A small audio captioner, trained from scratch.
Training: muon at rate 0.031, batches of 64.
Rows from block 3 of the audio encoder of a small audio captioner, named by matrix and row number. Rows with one number belong to one neuron. Each number is 128 + 24 x the weight over its row's rms, rounded and kept within 0 to 255. All counts start at 0. Numbers have three digits each.
After each neuron's rows are labels from the 100 clips, of 14976, where the neuron reaches its highest value: "strongest on" is what is common among them. Only what is clearly more common there than usual is listed. The data: synthesized solo parts of chorales (CocoChorales). In brackets: how many of the 100.
# fc1: MLP up (encoder.blocks.3.mlp.fc1.weight, 288x96), inputs 0-95
# fc2: MLP down (encoder.blocks.3.mlp.fc2.weight, 96x288, transposed), outputs 0-95

fc1.61:141124160086123119157135194113097141177159107130131140088144141099153153104101125116133092091143083084099107130112096129112134137100107116092108145127195110140131099107124146135111110127131144103122144127161175086123134081156126165151142115113133130151151126115100113131143147126131141100
fc2.61:076152123140122173126145137073140100132139130198121163129104118145132082119119087144144106109136114168136080118130126125124078130157090158143113103138127113107145105160137138169144135128154154111158112127164137133126070153145132141149106122097109127115128135153130145150110081157121156121
strongest on: note F#4 (35); note C4 (35); tuba (27)

fc1.256:159162139130140098122145152134120176150141135116103101140189118149140111106159150068088098128085111142140112133154119127159140134109118115134115158109122115124108126121176104116095123148087181150101109121125124212109121132074149127129111125154117111138146123136149115095135149122138148124
fc2.256:056167151104137120123153096123166105050143157108131134162135133100157111178103122127156150114107136125131151113100114104154087116132090128130090121183089101096106156122152115129147127155113167153113115159127127147128133138122145121166127092120124124119129131147102147104127141147147138121
strongest on: oboe (83); note A#4 (67); note B4 (55)

fc1.181:141137144119100087107122102102152165160099119124127127187118108157115120090155136139108101111108125143110114105122135136179116088178098139165154122122150116134111117159157102132127118146129142165124122113102137172108132138066141147170146110143146151145159118096138171087150160166129134136
fc2.181:104136123090120132144111133138162150082125123090190120144112131102172147103138134129123135130134130114125116134103118095121115082181108106165117118147165092143092175086144088107117076115097121121122119086138132138118108141110146154148089139167152127103170122168122110128129139165135137142
strongest on: oboe (55); note C5 (42); note D5 (36); note A4 (27)

fc1.84:130142122149152088070117114122114133148096095126119129066159138130156151132156089130092139131137144137093118158139154137082107175118121084168101130147128165098100096162176121148129169134123148121110098147085092136127127104129127116131095117140109141099126099130151151141118151160131135104
fc2.84:159094099160162087135124131135142101101139095109118128149077054137110106108135096138118174153151141126157106170194135103102102115107138129148133113102134112130113147142119159140139124152196121104106141144116124136114141127125102138126115121171132121152111142133155096134083134114127099146
strongest on: note G5 (42); note A5 (27); trumpet (26); note A4 (25)

fc1.55:108101125139132100154134059147124089140124106119155125151131103103120104124123145102137117114119126143138145108075165175153119094120111102143124147140094121095158116100111134077105137157140132115143152122125102134133172144130197124106106162113162107120162130119178092156157138125142099115
fc2.55:120127150114092139095112114124125116062083082150152115108142148102127121092129137141128125153129142158147103174151126126154178089130196138087129137162139119144138132119142153144119108118129119130142127143111131124112178102166110113119146091129124127114172120110118136096077096159172121122
strongest on: note B4 (81); note C#5 (71); violin (45); note A#4 (42)

fc1.151:129118134143109106119136192155111134182128101130139104112144123126122122183154126125160151097130120154087136144094110077176129164121166153114100082130143150135137113146133091100168098108131125118092109131111119123154146146130075119133117140132101156106160120075140106128143104098135111130
fc2.151:086127129115158107119098148134127121150137121118131164142132126145106112117172110109135114153143136140147146139059132102150170166144135134145128165097107117117149172106159130113147108138137098119136134099132094107086121142115083139158122143152118144168157140160104060144117122104100066124
strongest on: violin (46); note F3 (30); note F#5 (25); note B4 (25)

fc1.96:136166105112108141147162126146104096138117137044137119126147116165123163135123146117158115146155108135121114110156120134118127147117107134150138106149125088140115127093111117086171166125108169154119132152068160097132127139139132092109118114169095136123160093117085108145083136149161129129
fc2.96:143160169118142124170108113061132106124119135172109168126147091146153134157129133141161127118115098097133106101117165113155163131151138138110116181129127124121108102101152102117121106144113098151120154180127162115095131124159107149150150159130124140149166132125149100113118142184155108163
strongest on: violin (70); note D#5 (47); note C#5 (47); note B4 (42)

fc1.67:089158157186138132118094121142106086135125116126128112136122137166149130127149078148124142136127140110152119123120168083118152139105130122107164134127084124156107099099188134130132125118123138089157146112097102119124073129083158121136145107116123121106158164128131115149129121172113190099
fc2.67:142131121122124144142146127141102130088172123171106123163110132125115118146104100133151103138133176145156101130126178121113134127142115129134147129105153170175120150112130132136114191165149121118175077139150140119103107107109135104138099098152184124138129119102101118170126106091073108110
strongest on: note E5 (79); violin (40); note F#5 (37); note D5 (29)

fc1.192:145155112139091142135124150140163135100097124125118111147119121098166100160164112119143089131101147146160177143150137129149160099113126131167123165107125083125104099134153118091109076116104142143125116116088112188163102108083160133142149160101136128147146121130132119152109135094130135176
fc2.192:108158078139115112137124163149120110140106154102189117104152157148132131147115140115090118127128108105109175128087115139100105160134081134117085118121123110149142153111104121141152097138118170130114088138151150146161160167137127130147121101123116130151102123141141118077144065135114172100
strongest on: note G4 (55); note E4 (40); viola (37); note D#4 (35)

fc1.32:111087090147107155140152110143087100113117093129130114165147112110130109117098134113089145129120174159140115130156076146128114127146123149163115177117105159134132147126089120105127148104109124137100171166129136123127155116099156119161131096137140119118134128090169138116140216140106127124
fc2.32:100154135145157122113114085111122110104093138120133084099151165127080110113156141124141117133089135063128139087154089153137147136114121145163147154143120160131128141102123092123130099105118157155113171134126177108124144101146125147104110110124106140129189154132122103111108123164146092170
strongest on: note F#5 (74); violin (40); note E5 (31); note G#5 (27)

fc1.70:118116111163096154100106147143115142099151142127183132142081164145129120169110115133099092134107142090145131144152120127143132106159136103168200136115180101128100127135101111124082134132121128116114105100116133131127121098123132146154136136133136168101156108147118128099140169090103106182
fc2.70:180133091154127108076101166117123162146128078118140089108127117131174175128141138150144144153107150146085090141140118135129127182097117161099129140124168104128144159094108102156126092125179137111121117121131133165164112118137088146124138135118142131129155109155103139128125142118108087125
strongest on: oboe (56); note A#4 (44); note C5 (42); note G4 (32)

fc1.1:127117169165106109099142129134127096138143135133131103135106164120149124115131188127139105117132146137158139124114113152118109123083140102165079130109166080173146132112124173097152114130135112149141120167159118140061157100097141136156119126123133112096113115092128116128162128070141149157
fc2.1:126163121174136128107068145166161120163098132149133124113133130143110171109154189123132148154104116096135087132151132147117107105102116112096133120097168112112107144113158123139107142147110130107123144108154170155138137144110128120061135129159135147115112105148161142123130152156124167184
strongest on: note D5 (61); flute (42); note C5 (27)

fc1.189:097146103101156099123133075091118096131182110158134185183107111132141126118127113097085125133119139128126123134136139105147127144111138148127126171105114158202126102146134131077102140140118160115134099132148126125140134143089131125120161148135162123114084080113123097116096102132136126133
fc2.189:135146162142120151133081162139120155118146149135136144131137172166137153134118155140101141154137116132145155150130142105139148103122081140175149140163172152095123130087131117123129148143133170127121155155181101097102125121102084137136095117145134112130118134124158171128133103060178155143
strongest on: note G4 (66); oboe (61); note A4 (35); note G5 (30)

fc1.111:085154167157126134157178158154106098126144140136133138123146115133126079131125144123102139121115173127123035154089113147133124129155166124147105148133098105119086155128144078152104117126144077100136131125150095106134139105131138156139147107165101148138125112139166107121126138107144115141
fc2.111:106129132118099077169121124126101171179113127120088148132105133147158156158121130112141161151100088153128119121103105149162130119180135130114128158104141114138135092132136137159119078167090145087109146164158114137108156112131115152172123091148159140162122112139107103118118105134122085137
strongest on: note G5 (38); note F5 (38); trumpet (38); trombone (35)

fc1.148:077140087112116094149120129123107151100137131141145137082101152136134089154123154146129099107128120106095107121078129164128102103113125113111119135097129121165109094162132122133158150142131089125092117149115128154156152144132159134140129141154119155134149154172132044138160100171154117114
fc2.148:140109132093141088108140146130089124161124133141135133126123137085099161129114127163144138130131162130144147088160133131121158178118143147127133106123123148087150088060113156106118087120102075117107177123166144135107127123148143089099121124119191141077145125135150130123129140100123101125
strongest on: note G4 (97); oboe (39); trombone (35); note F4 (28)

fc1.91:093115173121111126091134125102122107130147106118155172117148109122133101105147099152130117091133156118085098151104181158157120111141113194127090123101128123106112116122112126134153110050113145107116101149122170145139166146100111136118158167135166122110122095150142156138122133148117139131
fc2.91:125152124154108145096157097158147131140159155112128125100146133092139142144143135114163107119168107101102167143138152144139133113137129113152096126151097113154112124178120098124164133120102080083135151180089106134103129154094145143146052141110174153124150147146115152113106137128135102124
strongest on: note D#4 (83); cello (27)

fc1.145:129128102163150149146147111132147109106089123136133105123114115111152154158101097147134136116107174150118147154088124113127107112161120094113096122107105101146201137108135077120140139148095149116139170142167106180138133107147130159170110117145076127104119092110137157088103118121120146136
fc2.145:145161110148190111124118123102138103131130113105143127112146127081120164114162099168142069122146131111102161115113158144147151132091129115123104107118111129104131113145118122156122063098118156115114130127118153164148141145137126115103164105158099155184166138087113144087102147124122144156
strongest on: note D#5 (59); note D5 (49); violin (42); note F5 (27)

fc1.10:129117075118151130171121103102141092130133138150123130126140083097165128090097157129127131109102116133159096100152112150117085102148135117139095174130139120100151120096109149087141141107130126168102140154171163125148151153125150132139098183121133104126134163086168096128153139124117103098
fc2.10:128181137110109102127091139152100127138103085122166093069145137090093137121129159152144144155111164127121091150141122104159164095136176160119127144141138133137121122145146137123155184109132158145094155128164142124169145121131114128108147145117125113131194125110133087108107113147106122141
strongest on: note B4 (52); violin (34); note A#4 (33); note G4 (30)

fc1.247:117095139130141112089119128163132110142111136130141153062135128153118115141136161129166101133171151137163094138170110110164154127112084120136182129132111126143145121127137092124166162138159113145124096091103100131145122096119164132134089149155132109127110155155073139138106107144166089141
fc2.247:120127134104134153129110157157116089123168184132095156140148124124121130095140106118132084116117143102166131159139136127112127096189144124172142125094137126135148098140169095109154103102160142116067138149148149119103108119156112160074125078122139118142108115123136093122166118136115131099
strongest on: oboe (48); note A#4 (44); note B4 (40); note C5 (31)

fc1.105:135107109126098146092096169112114107086171139153166104140128100123146129099130128156096125130086130101108137159157121159150070134138181164101109182118146081150107153158118114096124154130110127143121101135073139124150148125136156111106134141141136106131136109127172138151135123124130159096
fc2.105:132138114106055135137120118141126198131127118138147123113142090108102113153139136132122151139078102128121109117181108119131148125105155124122124075166158106112114115154121125072122145129129149119133151131133153159143108102128152147139101125173120145162125179173111097142124172126096139098
strongest on: note F4 (81); note G4 (54); note D#4 (44); clarinet (43)

fc1.134:137118105140103119119145083120111136112164147117122130099176126169128114170079146153121121139098143107125139150104178105153102116099105147114167113126124113166125135143122119118123109122102122177119088104132169133154126157182166106077186128107150123125122148113100130106151091154116135128
fc2.134:138098133129157123117075112074126121133140127145168161093138098100122148129105146134114125091096096120106099137141124116107135124117178193162099102109139176145101110101159123097151156111104139123120141130124114108122109119173126143136101121136125172142135122138158176151103078102151143127
strongest on: note C#4 (60); cello (36); note C4 (32); note B3 (27)

fc1.227:180142118145136101102119112117093154110140101121158125099181109136129061135106161137105086118126122133130109068121142154125119105107140144127189146137116163141091081129147153147137137119132141120141117152143109091132080158137153133126126146129148169107156135134125086119138100117141176140
fc2.227:106130098143140097135116111133115152102133133139105085133143087116146159115149125125179145113140187172120085148166130105110085145139131143143128111095116150090121090107130151115132157084156139116103144134154078109120168125149124113128119082124151165097083108098132145100087119124116119126
strongest on: note G5 (55); note F5 (34); violin (34)

fc1.5:115116139143160119100088157099140131145135145117111128131168145087154105110139113139125126156154136168101139127133114104118118147105129136178109094104142117106111115180195129068146117096138158146129102114136127113128167126084155141147109133123118163107146109125085121176085105131109091112
fc2.5:160141121147080086110154139133140119141122125162140146157088163110145114117165098107107128110105158137143108141091103177124124102122112136112180082145135121137126129108146132141125159108129106076142193128096122115154109132135144138145127155123123114122083155171080082115152161128114139131
strongest on: note B4 (95); note A4 (40); note C#5 (38); note A#4 (29)

fc1.129:119147141147124079117129101141151120158179107138107192176128123123116131144137140079110143124109108146075096146168118110185104126134132135141130141140087122177119095182144137124117144142118145125123102146110146111130093133121146150140142128089123118171095137096136091129122090134154141102
fc2.129:107164168121130165129112133159152112145135145140109130141145160133131103127099116139118104118128168137122135151087130082115121102125055138170139118163146132159123135117134125132160119172111129169111128115160118167138126075154151103132097141113099117127115131136196156127155127136165156177
strongest on: note G5 (70); note F5 (36); trumpet (36); note F#5 (33)

fc1.160:167101134113141140084136131137128139115141147078119142123119128137158126111118165127131162102168115143129136151132103128098116148088156139143107188126129157118090089104146112117078148113098146145055179101157144116133130140096166119153141133154118164167139113152149098116117126115146150112
fc2.160:152142121124085130186105149192129109153134156143128134137138140131138125136117124141149114137100156141156126124095110146092122155096149097140102139129062136101130145118109168142059116134169061122104086099137106135159143125111136143138117123127099144114156098157129128155137130114107153141
strongest on: note F#5 (39); trumpet (39); note F5 (37)

fc1.175:070147095143082080146160197110113145101160142123125101125151114118090135131098144087158115119108150093162121117166122071107152154161125170121180110142124128158129110152132137127150150114147120133118118155129100108124096131098150140090153122140122142127133120134108123100109128115165119138
fc2.175:133123127121144127106052140116126162130181144129139122122147116163160146098148118092140140079166124137146083115151137148101160122157148105110178177163156142166109125156108113141139140160123131172118079122130119145110143123151102152158111143098131147131105113156100146157146131137115100119
strongest on: oboe (39); note C5 (38); note C#5 (35); note B4 (32)

fc1.18:147120139132096118099121127099163105114152147126134166131097141128144138112106126146127116158155089107132102119150142150152110126104157119116119093143129104178148187129145174140102086139145149095124102124144124144113117084127160139094116126125080117065111184125177085152133135131117151121
fc2.18:156146105111076131086120133156142134129112139091141152110141162090134085166108150125181170127128149123069099091166122136123120138111150145153126114124098130170124087128152146129123171142117140140169146138136141153127137114121143117109134099151104114126125158150106130131152156087099179167
strongest on: note C#4 (39)

fc1.177:156172151152147110138146099149112136108111140143120104103098158111122180138128132118174121094134114142111145122115101104101106146105164137186128123125135169140124093122109148112083080137099144131135102121136110161131126155114164126118153068116112157155138142138085120105128100096088117171
fc2.177:141099144118119097125124105132111138129109116138071152134140153127122132188153101125079123087120135142103129164111148181094123173085150085112159156146142096109131136119082139134100099116155100155171087102115124090112135156104109130111139135119129108130148146139127167112142145106139162151
strongest on: note D#4 (86); clarinet (55); note F4 (46); instrument: viola (27)

fc1.270:108098156151122097125111130145095104154087174132101145110159109116105116138160143123126075120164082114132073137175111133157087150153128105128136083132122144088138128102145088191135100120103145134122169140118109115119112103110121122178128129141127142162162140142123160127139140117114126148
fc2.270:122103149112126115104144111142160140167115113175115137146069129166139142137131120144129148083160164129136174166168146109145143116133093144142123117137141139087105155133098097102130105115125128097194123093144165127135171130133097139105117110096091141112124115157168119088114125122094130112
strongest on: note D#5 (73); note F5 (68); flute (37); instrument: trumpet (27)

fc1.15:105163143156109103148102122111129122136096133078149163149155144105137089133076095168136103101155150145149118146150097129105125148102106120138115100092139149173136098084111099128136144128158131167126092178091159127152152187101109136116128092153111150139142148140137116138129101138126119115
fc2.15:150168068141170092152120103167145120138145172135108151183139117127150184154109153137138158119097127116164119101109140136148171160076144115140112143135091144127153071132169182119144119153119119131126117161136127108124133157120141125101140129129121154141131139149164140121129160133146126122
strongest on: note F#4 (41); trombone (37); note A4 (30); note G4 (27)

fc1.87:129114168182099135134121134100147121113096101126128121131146115091173086096102137208133129127143139136136153148144123081153135136131159124139140139105118132101106149113103130115091161146096159123124145174120102112088119130121143154126110103143121147081162086111163101105160120145127123163
fc2.87:140178134100114099122137144131129163100091178163071148162137153130169129094138149143109138130120131119090150120113134125112118138090108101149138140159109175149142154153111127110125165190166095119113113107083129172126157147139137115140132147152140147110108154126104117157102121149093121127
strongest on: violin (53); note A5 (38); note G5 (32)

fc1.31:156141115137127138147079148138121131094160123145115104105148179125145137124118103131112130155115139141112078114124111149111110154131091127143128110121131152132112116147161130094161140068128138119111110132141142113162164138117146137193108125166124137086190089150116109135067105131131073135
fc2.31:150110129136142090135103096142084140120122164146141132183109125097108159155124138097129124093096161133172110141139146134168158124099104139147145117136086117159127123132175097167139097134122127126122190115106124133120105172184145112144107155144136130146130128165105087132121136082148108132
strongest on: note D5 (91); violin (64); note E5 (38)

fc1.198:103107164126121122127133130110090150127162102151133136106158091147134128138112093105128135155132145168137121142093165161133110160100121144155165131120132153149108087135141104118133148118135128148150094134117104108141148124121156130120107153074084143196165128084155092107151146125184134087
fc2.198:102138110146130121106131169106124113124081117122101130113112116149143126081068132134146170137123115169092119146157086100103122122175110109123146076118151146134139111070182137144131124098128101151122123112151095136104116112145109160165112112150136128145134113146145159137122119192092128131
strongest on: note G4 (25)

fc1.196:152124126129142135097161159157097146145142115104118175120143107133130151157127146103129105080147096143142120142096082131148138137136139174127119185086114122142158124109139079106147137116153074125105091094161117165133100119128141124146162127130076126088121147119140116143158108137130152079
fc2.196:124142148125114127076112118133107076143183140140137084111098081109133147156122105140129137130141157111133135097167149134145183090141128143101157145098091127123160118100160110133141075111077094133143162121125147125149111155097119138125136127162126151141144156090099149154118139096148139106
strongest on: note D#5 (26)

fc1.235:150181134143096139111144125093124132080174124131104083152180117137132175122080160120136100128143120120143147124104147123118082100127105101118145149137115131160111136111141082177090105138113106136150112124163168154133143120116169155162127130116133103129149116173098156117105111123120145152
fc2.235:094129117123122152078115103128119139104150146140174128121142103145131111094179118101114093113138124086139098080133105118137170147121060108145113150149136114150163138125167109126148111106156083151165122130127142132121104112133129133175118143115162121129118144176108155179093119156139107139
strongest on: violin (88); note C#5 (52); note B4 (45); note D5 (34)

fc1.241:110150102140106142107176157144107093185117112136132147140146148134113133138125182133112159164119146117124118140086160131127126108132159142100135127143125117144112111149117111085136132116111120078099121088116141144121078135105138150207129103141080148070145138158115097121126142157134149114
fc2.241:138108139104116114156123140109164191111127143147139098159135151124144090128111157111182090135114134148171114128141121157137132163143091089157113173101109161114160138135115141135098133164121092136090161126083157133091130147109149175101120118113145127138141158094136115127125118105085109104
strongest on: note B4 (28); note F#4 (26)

fc1.69:134168155139111149129126118119149143131123132108128129102130117125133098085134168066113112142129123187160098109077107132159124140120159146117101119114156071088122120151162124072133133151119174141110134127104126106113138158090094161127171144145133157110125106124099112103140135127158162148
fc2.69:069098176106143168161130135144170134133129166111135144116125106089127149166114156100127158112151158091143135111142148111133075117141129163133100154137097111142124156111134141089146147128130137075125142129161140120121143131120147140129083144171126124139180110134146126131112126201124125147
strongest on: note E5 (48); note G5 (32)

fc1.261:118129126127076132112107154159146120110161106109138096150121136134093108154116146115161164131093143108105097141142142128155128165164152116145178164167126153137137111097102092099154128138184116120129102157070119105136115126130144141125112099133147120127143145062132140092139143085132122167
fc2.261:155135160139148111117083157127142123106138106101155104167134145129137153099144136087133107102084073117126119158116116130131118185169126107128142149111143165157141140110099154118141133109129158120080119117154108093140149149138137200162112146123156139177123112168106108156130163123128124133
strongest on: note G5 (66); trumpet (64); note F5 (45); note G#5 (27)

fc1.62:120134086144108156140147150137104117177137119143146114126099112170113132111112123164131145120113109190114113130109111148121124119115148183122157152114101118128108182127152140150117159144132123101105099109116144093129100120081156131123089083113074134099089152168152119093122169139149127112
fc2.62:117152101130107139134107166150169146123102145142134122073143119099112130140115178115151096096131122154137083086126124128126113143140156132134086119136154166195143064135169101099145130151143120169136138129139139122119158111082153102159130142128110144146164119129147129139141165110108163133
strongest on: note C#4 (42); note C5 (32); note A#4 (32); note B3 (29)

fc1.172:130151119121141142157129070132127104097098107111131149104072122204150160124148154130119118103112159138123095157108127134156142137156113140141170148103168147128152145119131073099159120122137104111143135118066131096173114162143149125120098109148082132129155135150116122114121129131140111104
fc2.172:158084105130166086124166142102116117137121121164134145090114120166125111143098136106145132113136123167107151115129103123122127195131112179134127136085154130143131141160144109185146092137117109098099123149141160120107117112101146142077148120105104112149173149087129107127158116137141094148
strongest on: note F#4 (49); trombone (48); note G#4 (33)

fc1.223:123158108124132068085131129136090102137137120111103120108125140142156136085102117145154098131149088124156156178110107124105136126126127155097086097063168136149121119110154134134129114176108101112124120131126134085161123112098149137151166164108130159116122158122113150140173153105151148139
fc2.223:099106129106127117104134135130120114186164112156161156162179137105139075144129087131127102120153151116153142118114135100138069156125173171136134113141096153132145108104144156131106123075119086125123115101111116095124109176148123128158129132137139149124175124137157119156126135112096160137
strongest on: note D5 (64); note C5 (48); trumpet (43); horn (31)

fc1.93:159144118096076130114125109155185107135141076167141145157136131114155128144113145083099112137118160122135163100132077137120134119122131135148100138145099173170101136114117103121138175125130144131148151124155126101117100127133156115117143143103147197141143144126127084127080096130143151146
fc2.93:122141150172144162090089132127160148108126168130125097124131138118142083126106136148117130126135156140138172138158166159109172152101098164124129138132133141144094114118081146109136142154120167168133164143131126094119144086113157148112130119131102118158114154134191153104186130101134123155
strongest on: note G4 (83); note A4 (62); oboe (49)

fc1.245:142150119112130138160132136152093151124142091114119080121113120127128132152052102135121089109153127142123130164105108097122143099140089136129085121088165151119171105132123116153115136110092131106104143142089104125158172104092140134147124137179132137127132161140114105114178155127174122102
fc2.245:100099129110137141153128144148142156144141147146159159105115129107135154094151127139122099088129142119131176099109132123110123148158117115139119102129085129106188124138126141175113074142147149152127164080123140132154072151185155113113118140131090104136132173166177121116134129147142128113
strongest on: note B4 (53); note A4 (36); oboe (34)

fc1.237:103130109126133170119179091115155098082080129140146140130088145147148131124102152111078089133121170147109117142160098128120148117129151144145094123135090151137103130148116110153139144157131114179098175138128110123064116137131141129135154180113142108097137130086151127142126116139146108147
fc2.237:118150118123165148166098168148150093090135089134111124105093129165127150140155148149128136107122095143100141077178159145151109111119087118118110144116128126094139150167122146117100117100136081168126144133159116141153105126177147135096140110133156123151122159122147157077124097124140149158
strongest on: note F#5 (34); note E5 (33); note D#5 (31)

fc1.4:106148135138119127129140146181160123124140066123144132148090141105164112139133172099141103152147141121148133120112135104095172116093112076131100098117143126157142148091116137134137093133135177158136201134080126137136106121109139116075123167108128134113149135097137101126126122095102127128
fc2.4:110143148173126145090062101078116081097137121132102126139093124114125122122153146107120118129153154103163121121086143096178138108144117138143122151134153120118118143133132135110109120128156121136158126118115114131166067177158155083108139118141144154105154139101109140107118066115112121152
strongest on: note B4 (45); note A4 (40); flute (32)

fc1.244:112124136108126137152116097138073136142150074120103169115128081124141095131148105151103094084113145181126124106100143174135119127124152124123120123144128115169095110114159104097121141083121139160139118121123140106144154141118128122126151106136154161112099143158101128139140141098087206142
fc2.244:116146115128142145141156111137121114115156183143111084103188094078153130149155131152162145130110108110108123139154164142101142168166182106145137137116099144142143142082125146104149141126112184110152140114136131134169134120130119106119100111157153117125141103081174131125146105132114095113
strongest on: note D#4 (74); note D4 (45); cello (32); note C4 (27)

fc1.232:122149092136108090143141137136146098113108098138135115133062122112158117120141115137091171123122166108176141103129151080120152155117142125081088175137110145173131151112135108095147157138140148122162156118135078135104117106115135123130093130073142102158145125121130139116094114123157164142
fc2.232:093149155119100118105140193161133118152127162159156118161119146117146115108125141120146106126109147099126199129151153153179139092128154119097160138101110143134151134167125145150104165135139174155126101127113120138112090108132123123122124175155135141148085133147129129115122143099109092081
strongest on: note F#4 (31)

fc1.195:096079102162144129098155080119176141113105109149089129132135135159159136111122128134132164108060128135142105072150079112156139147151126114162115133142131139101127118110116118162133113115120119114101145105158133121147162185137137132187153109162124104145133119144112124151110102120133152106
fc2.195:117120148151152086142124108183108119113116108133090112119086122141104101136142101157151129133111139135144143062141093132124181139093098143111108126098125158114112155123115124116167096144112108087095137144137184159124133085107186100094091142123147124124152121136135136121112108099145130147
strongest on: note E5 (37); note F#5 (34); violin (34)

fc1.60:117154141158123134140114116090127129068130114129131100137104138154102103151148120158118117095112109169126163094145137162088126139150146136151069096153160154130154114156109158095140119108118157100114095147141172150086132096095181096154137133142115142124132112132184120142142131148106145123
fc2.60:132149082136142103151139099129124122117103116097151117137134148125110091143174130135117114173106126137125159118183169142124089081127099127130171124157142091132150108179153159098126141136089117115109135102134154104183127155104142116084128131167151104128137089140103124114123162138126122171
strongest on: note G5 (36); note C#5 (33); trumpet (28); note B4 (28)

fc1.185:110101150159118149120126114125108144124166116119100145101136078142133117153140108209095113083106156145122086119101105156142065116130124154110137148126120101158071135127155150095155102086113169171126103134127142124128123136128156125099146151124148144107155152158111108146142119118131129137
fc2.185:152106111133098112103154124113129118140168162129107063083150096102164136110156127094175099087121106151097127152171163140071130142136155122130110121123136164128144160149107105103122136106116138112139152109108157102113101109116101119130113103114143164113097108120132123112092104111129085101
strongest on: note D5 (55); violin (43); note C5 (41); note D#4 (40)

fc1.231:137117168151135089116116125178132165171108094089163150126138101119144120145101113127133120107083089142110143107121126109121086146119111138135114112119093119114106141111108095160156139160137115124123117133165108134165103161168131152140104143174096138114153133191177136127115146098104146094
fc2.231:117075142147169120125130144106155131163176165093091137175099090151135113132143129150151145152164129132133118151132137117117146128080099125108108133127156144097131169104100086111168131105164127125125130141101120152098139102141092101123139118159108128128151139103109106106140172157172135171
strongest on: note G4 (80); oboe (51); note A4 (49)

fc1.20:093092106103149082131126121132088105140085123147095108108125084121150166156123132143146131122145135143141123134152135118169091142134128117196083138122104116125178143109123167103129087090147157109118130119141122106123115114137126119144138185127119094175133102158153134141162099150104101142
fc2.20:103132160141120087117114099144171159142103091165093115097110152135128097156154151127088146098140138140145154128180139165125158108148130123174157108151088137139155155122153133149127104122124144137137103105136129119121187128146148131057172116143088120167133145153128111128127140143114133113
strongest on: note F4 (71); note E4 (40); viola (28)

fc1.267:125106148125156133097121112138129128121084099132128095152119101123151131129120102138142148109143163079143136132146138216126102150132111125077112167128154135101137118102116126112114169166126121106119132141114134132131140155089129134110131143144152142172180088116108111117100097060133089133
fc2.267:094122119134139117125106114159114123112101129087215072091145174161132123137150116146143176146152148146130133125136157168157110106161119131128106117115138168145153139140135144126116140107119115128147120133123152089110135127142144154136143154090098136120171136113087101128071121108141152091
strongest on: note F#4 (98); note E4 (37); note G#4 (27); trombone (25)

fc1.48:097100076108102118145126145118131127125143146128153110140149149173107094083118145106140098133164122143165084092146121162104094116173124125166153132126174110163142117104111116137142161136141138132095132158142129154108156108109137153150162106135104184111145135098089133095099147096139141114
fc2.48:086128132135141088118123119149142163137133118129142131185125105099132156160104129115133190130126140123158095121141093140113112140167137099121171163131148133153132119142111145089122132100101153109124107142180132151160103125075142168088116142110177150115140115139125139173151095153100099151
strongest on: oboe (68); note B4 (61); note C5 (39)

fc1.64:112080162113165086124124102150143126140141102132066151137133126141125108112176158097176124102103110123095149133131070104142110140127129106106146131130092122135132172133114156141146163149129110160159155101117094132114125123147178136179129132164156122126142142085139098153116123145106126106
fc2.64:086160137125124132131133151105119168116151136126118136136112126164099102155126088125149121167158092126110156108157136104104095102091095167117134139114148113142062104140133116108114127112142114093129131132125161179088114130073120120086135108138107146112133100137140159152200120133110139141
strongest on: note F#5 (54); note E5 (48); violin (37); note G5 (36)

fc1.233:079145123097163137143090094134123150068124104091131103122153136122147100119119125120172163088124127128144095158089092139116151143104160168137111126134139139091111108127141135128132148158140101119148111147120154120158120156083208154115131134146116161149145110116131162119122130117125151085
fc2.233:109130120149146108152139149137132143170130162111100113123138108123110144112083126110111120122137153097137123094139138136151088131154147166097136109143140182119101177120140174172137103070153113110108150137133150095171105122141141120098120123134134163157106103169142087173114178148119120137
strongest on: note D#4 (48); note D4 (45); note F4 (25)

fc1.154:105106118149148058080092155153133143113149129115135150134103143115230139122108143097088135134132103129150127163114102152089126150120153134102095135168152160109159107101141146148100122164144121111122117106141149139128125109157137145130106138122124091143108141121149125134090135129133164121
fc2.154:138104117113128123093117116149096123168153152098128125116130103127162137112120132132119116096107101114163122114103131160109077163120081196132100150131106109173134111099117130189104158117138139180120161128109119096146105127151120160088083129128126140176135095142133164117135139144124141115
strongest on: oboe (31); note C5 (29); tuba (28)

fc1.162:121111146111126157100142113128181077082134093154122150156139130161123150147109116071110174154128173151156150135104142134108124163107154117128180121105151112161131137102107101120155118106115103126117127173101083134119105126129153084142124140100099167157112135105110127092151141136127111125
fc2.162:130132156184179077135148155169098123123102125129107126131146150201144133113099113156144109131135078151119150109135108140112135145146142126126124106120136137145115148099141129116134141114159137118144100123147121116129144106115066182112122123155128164170072131109138160108115093172125137140
strongest on: note D#5 (33); note C#5 (26)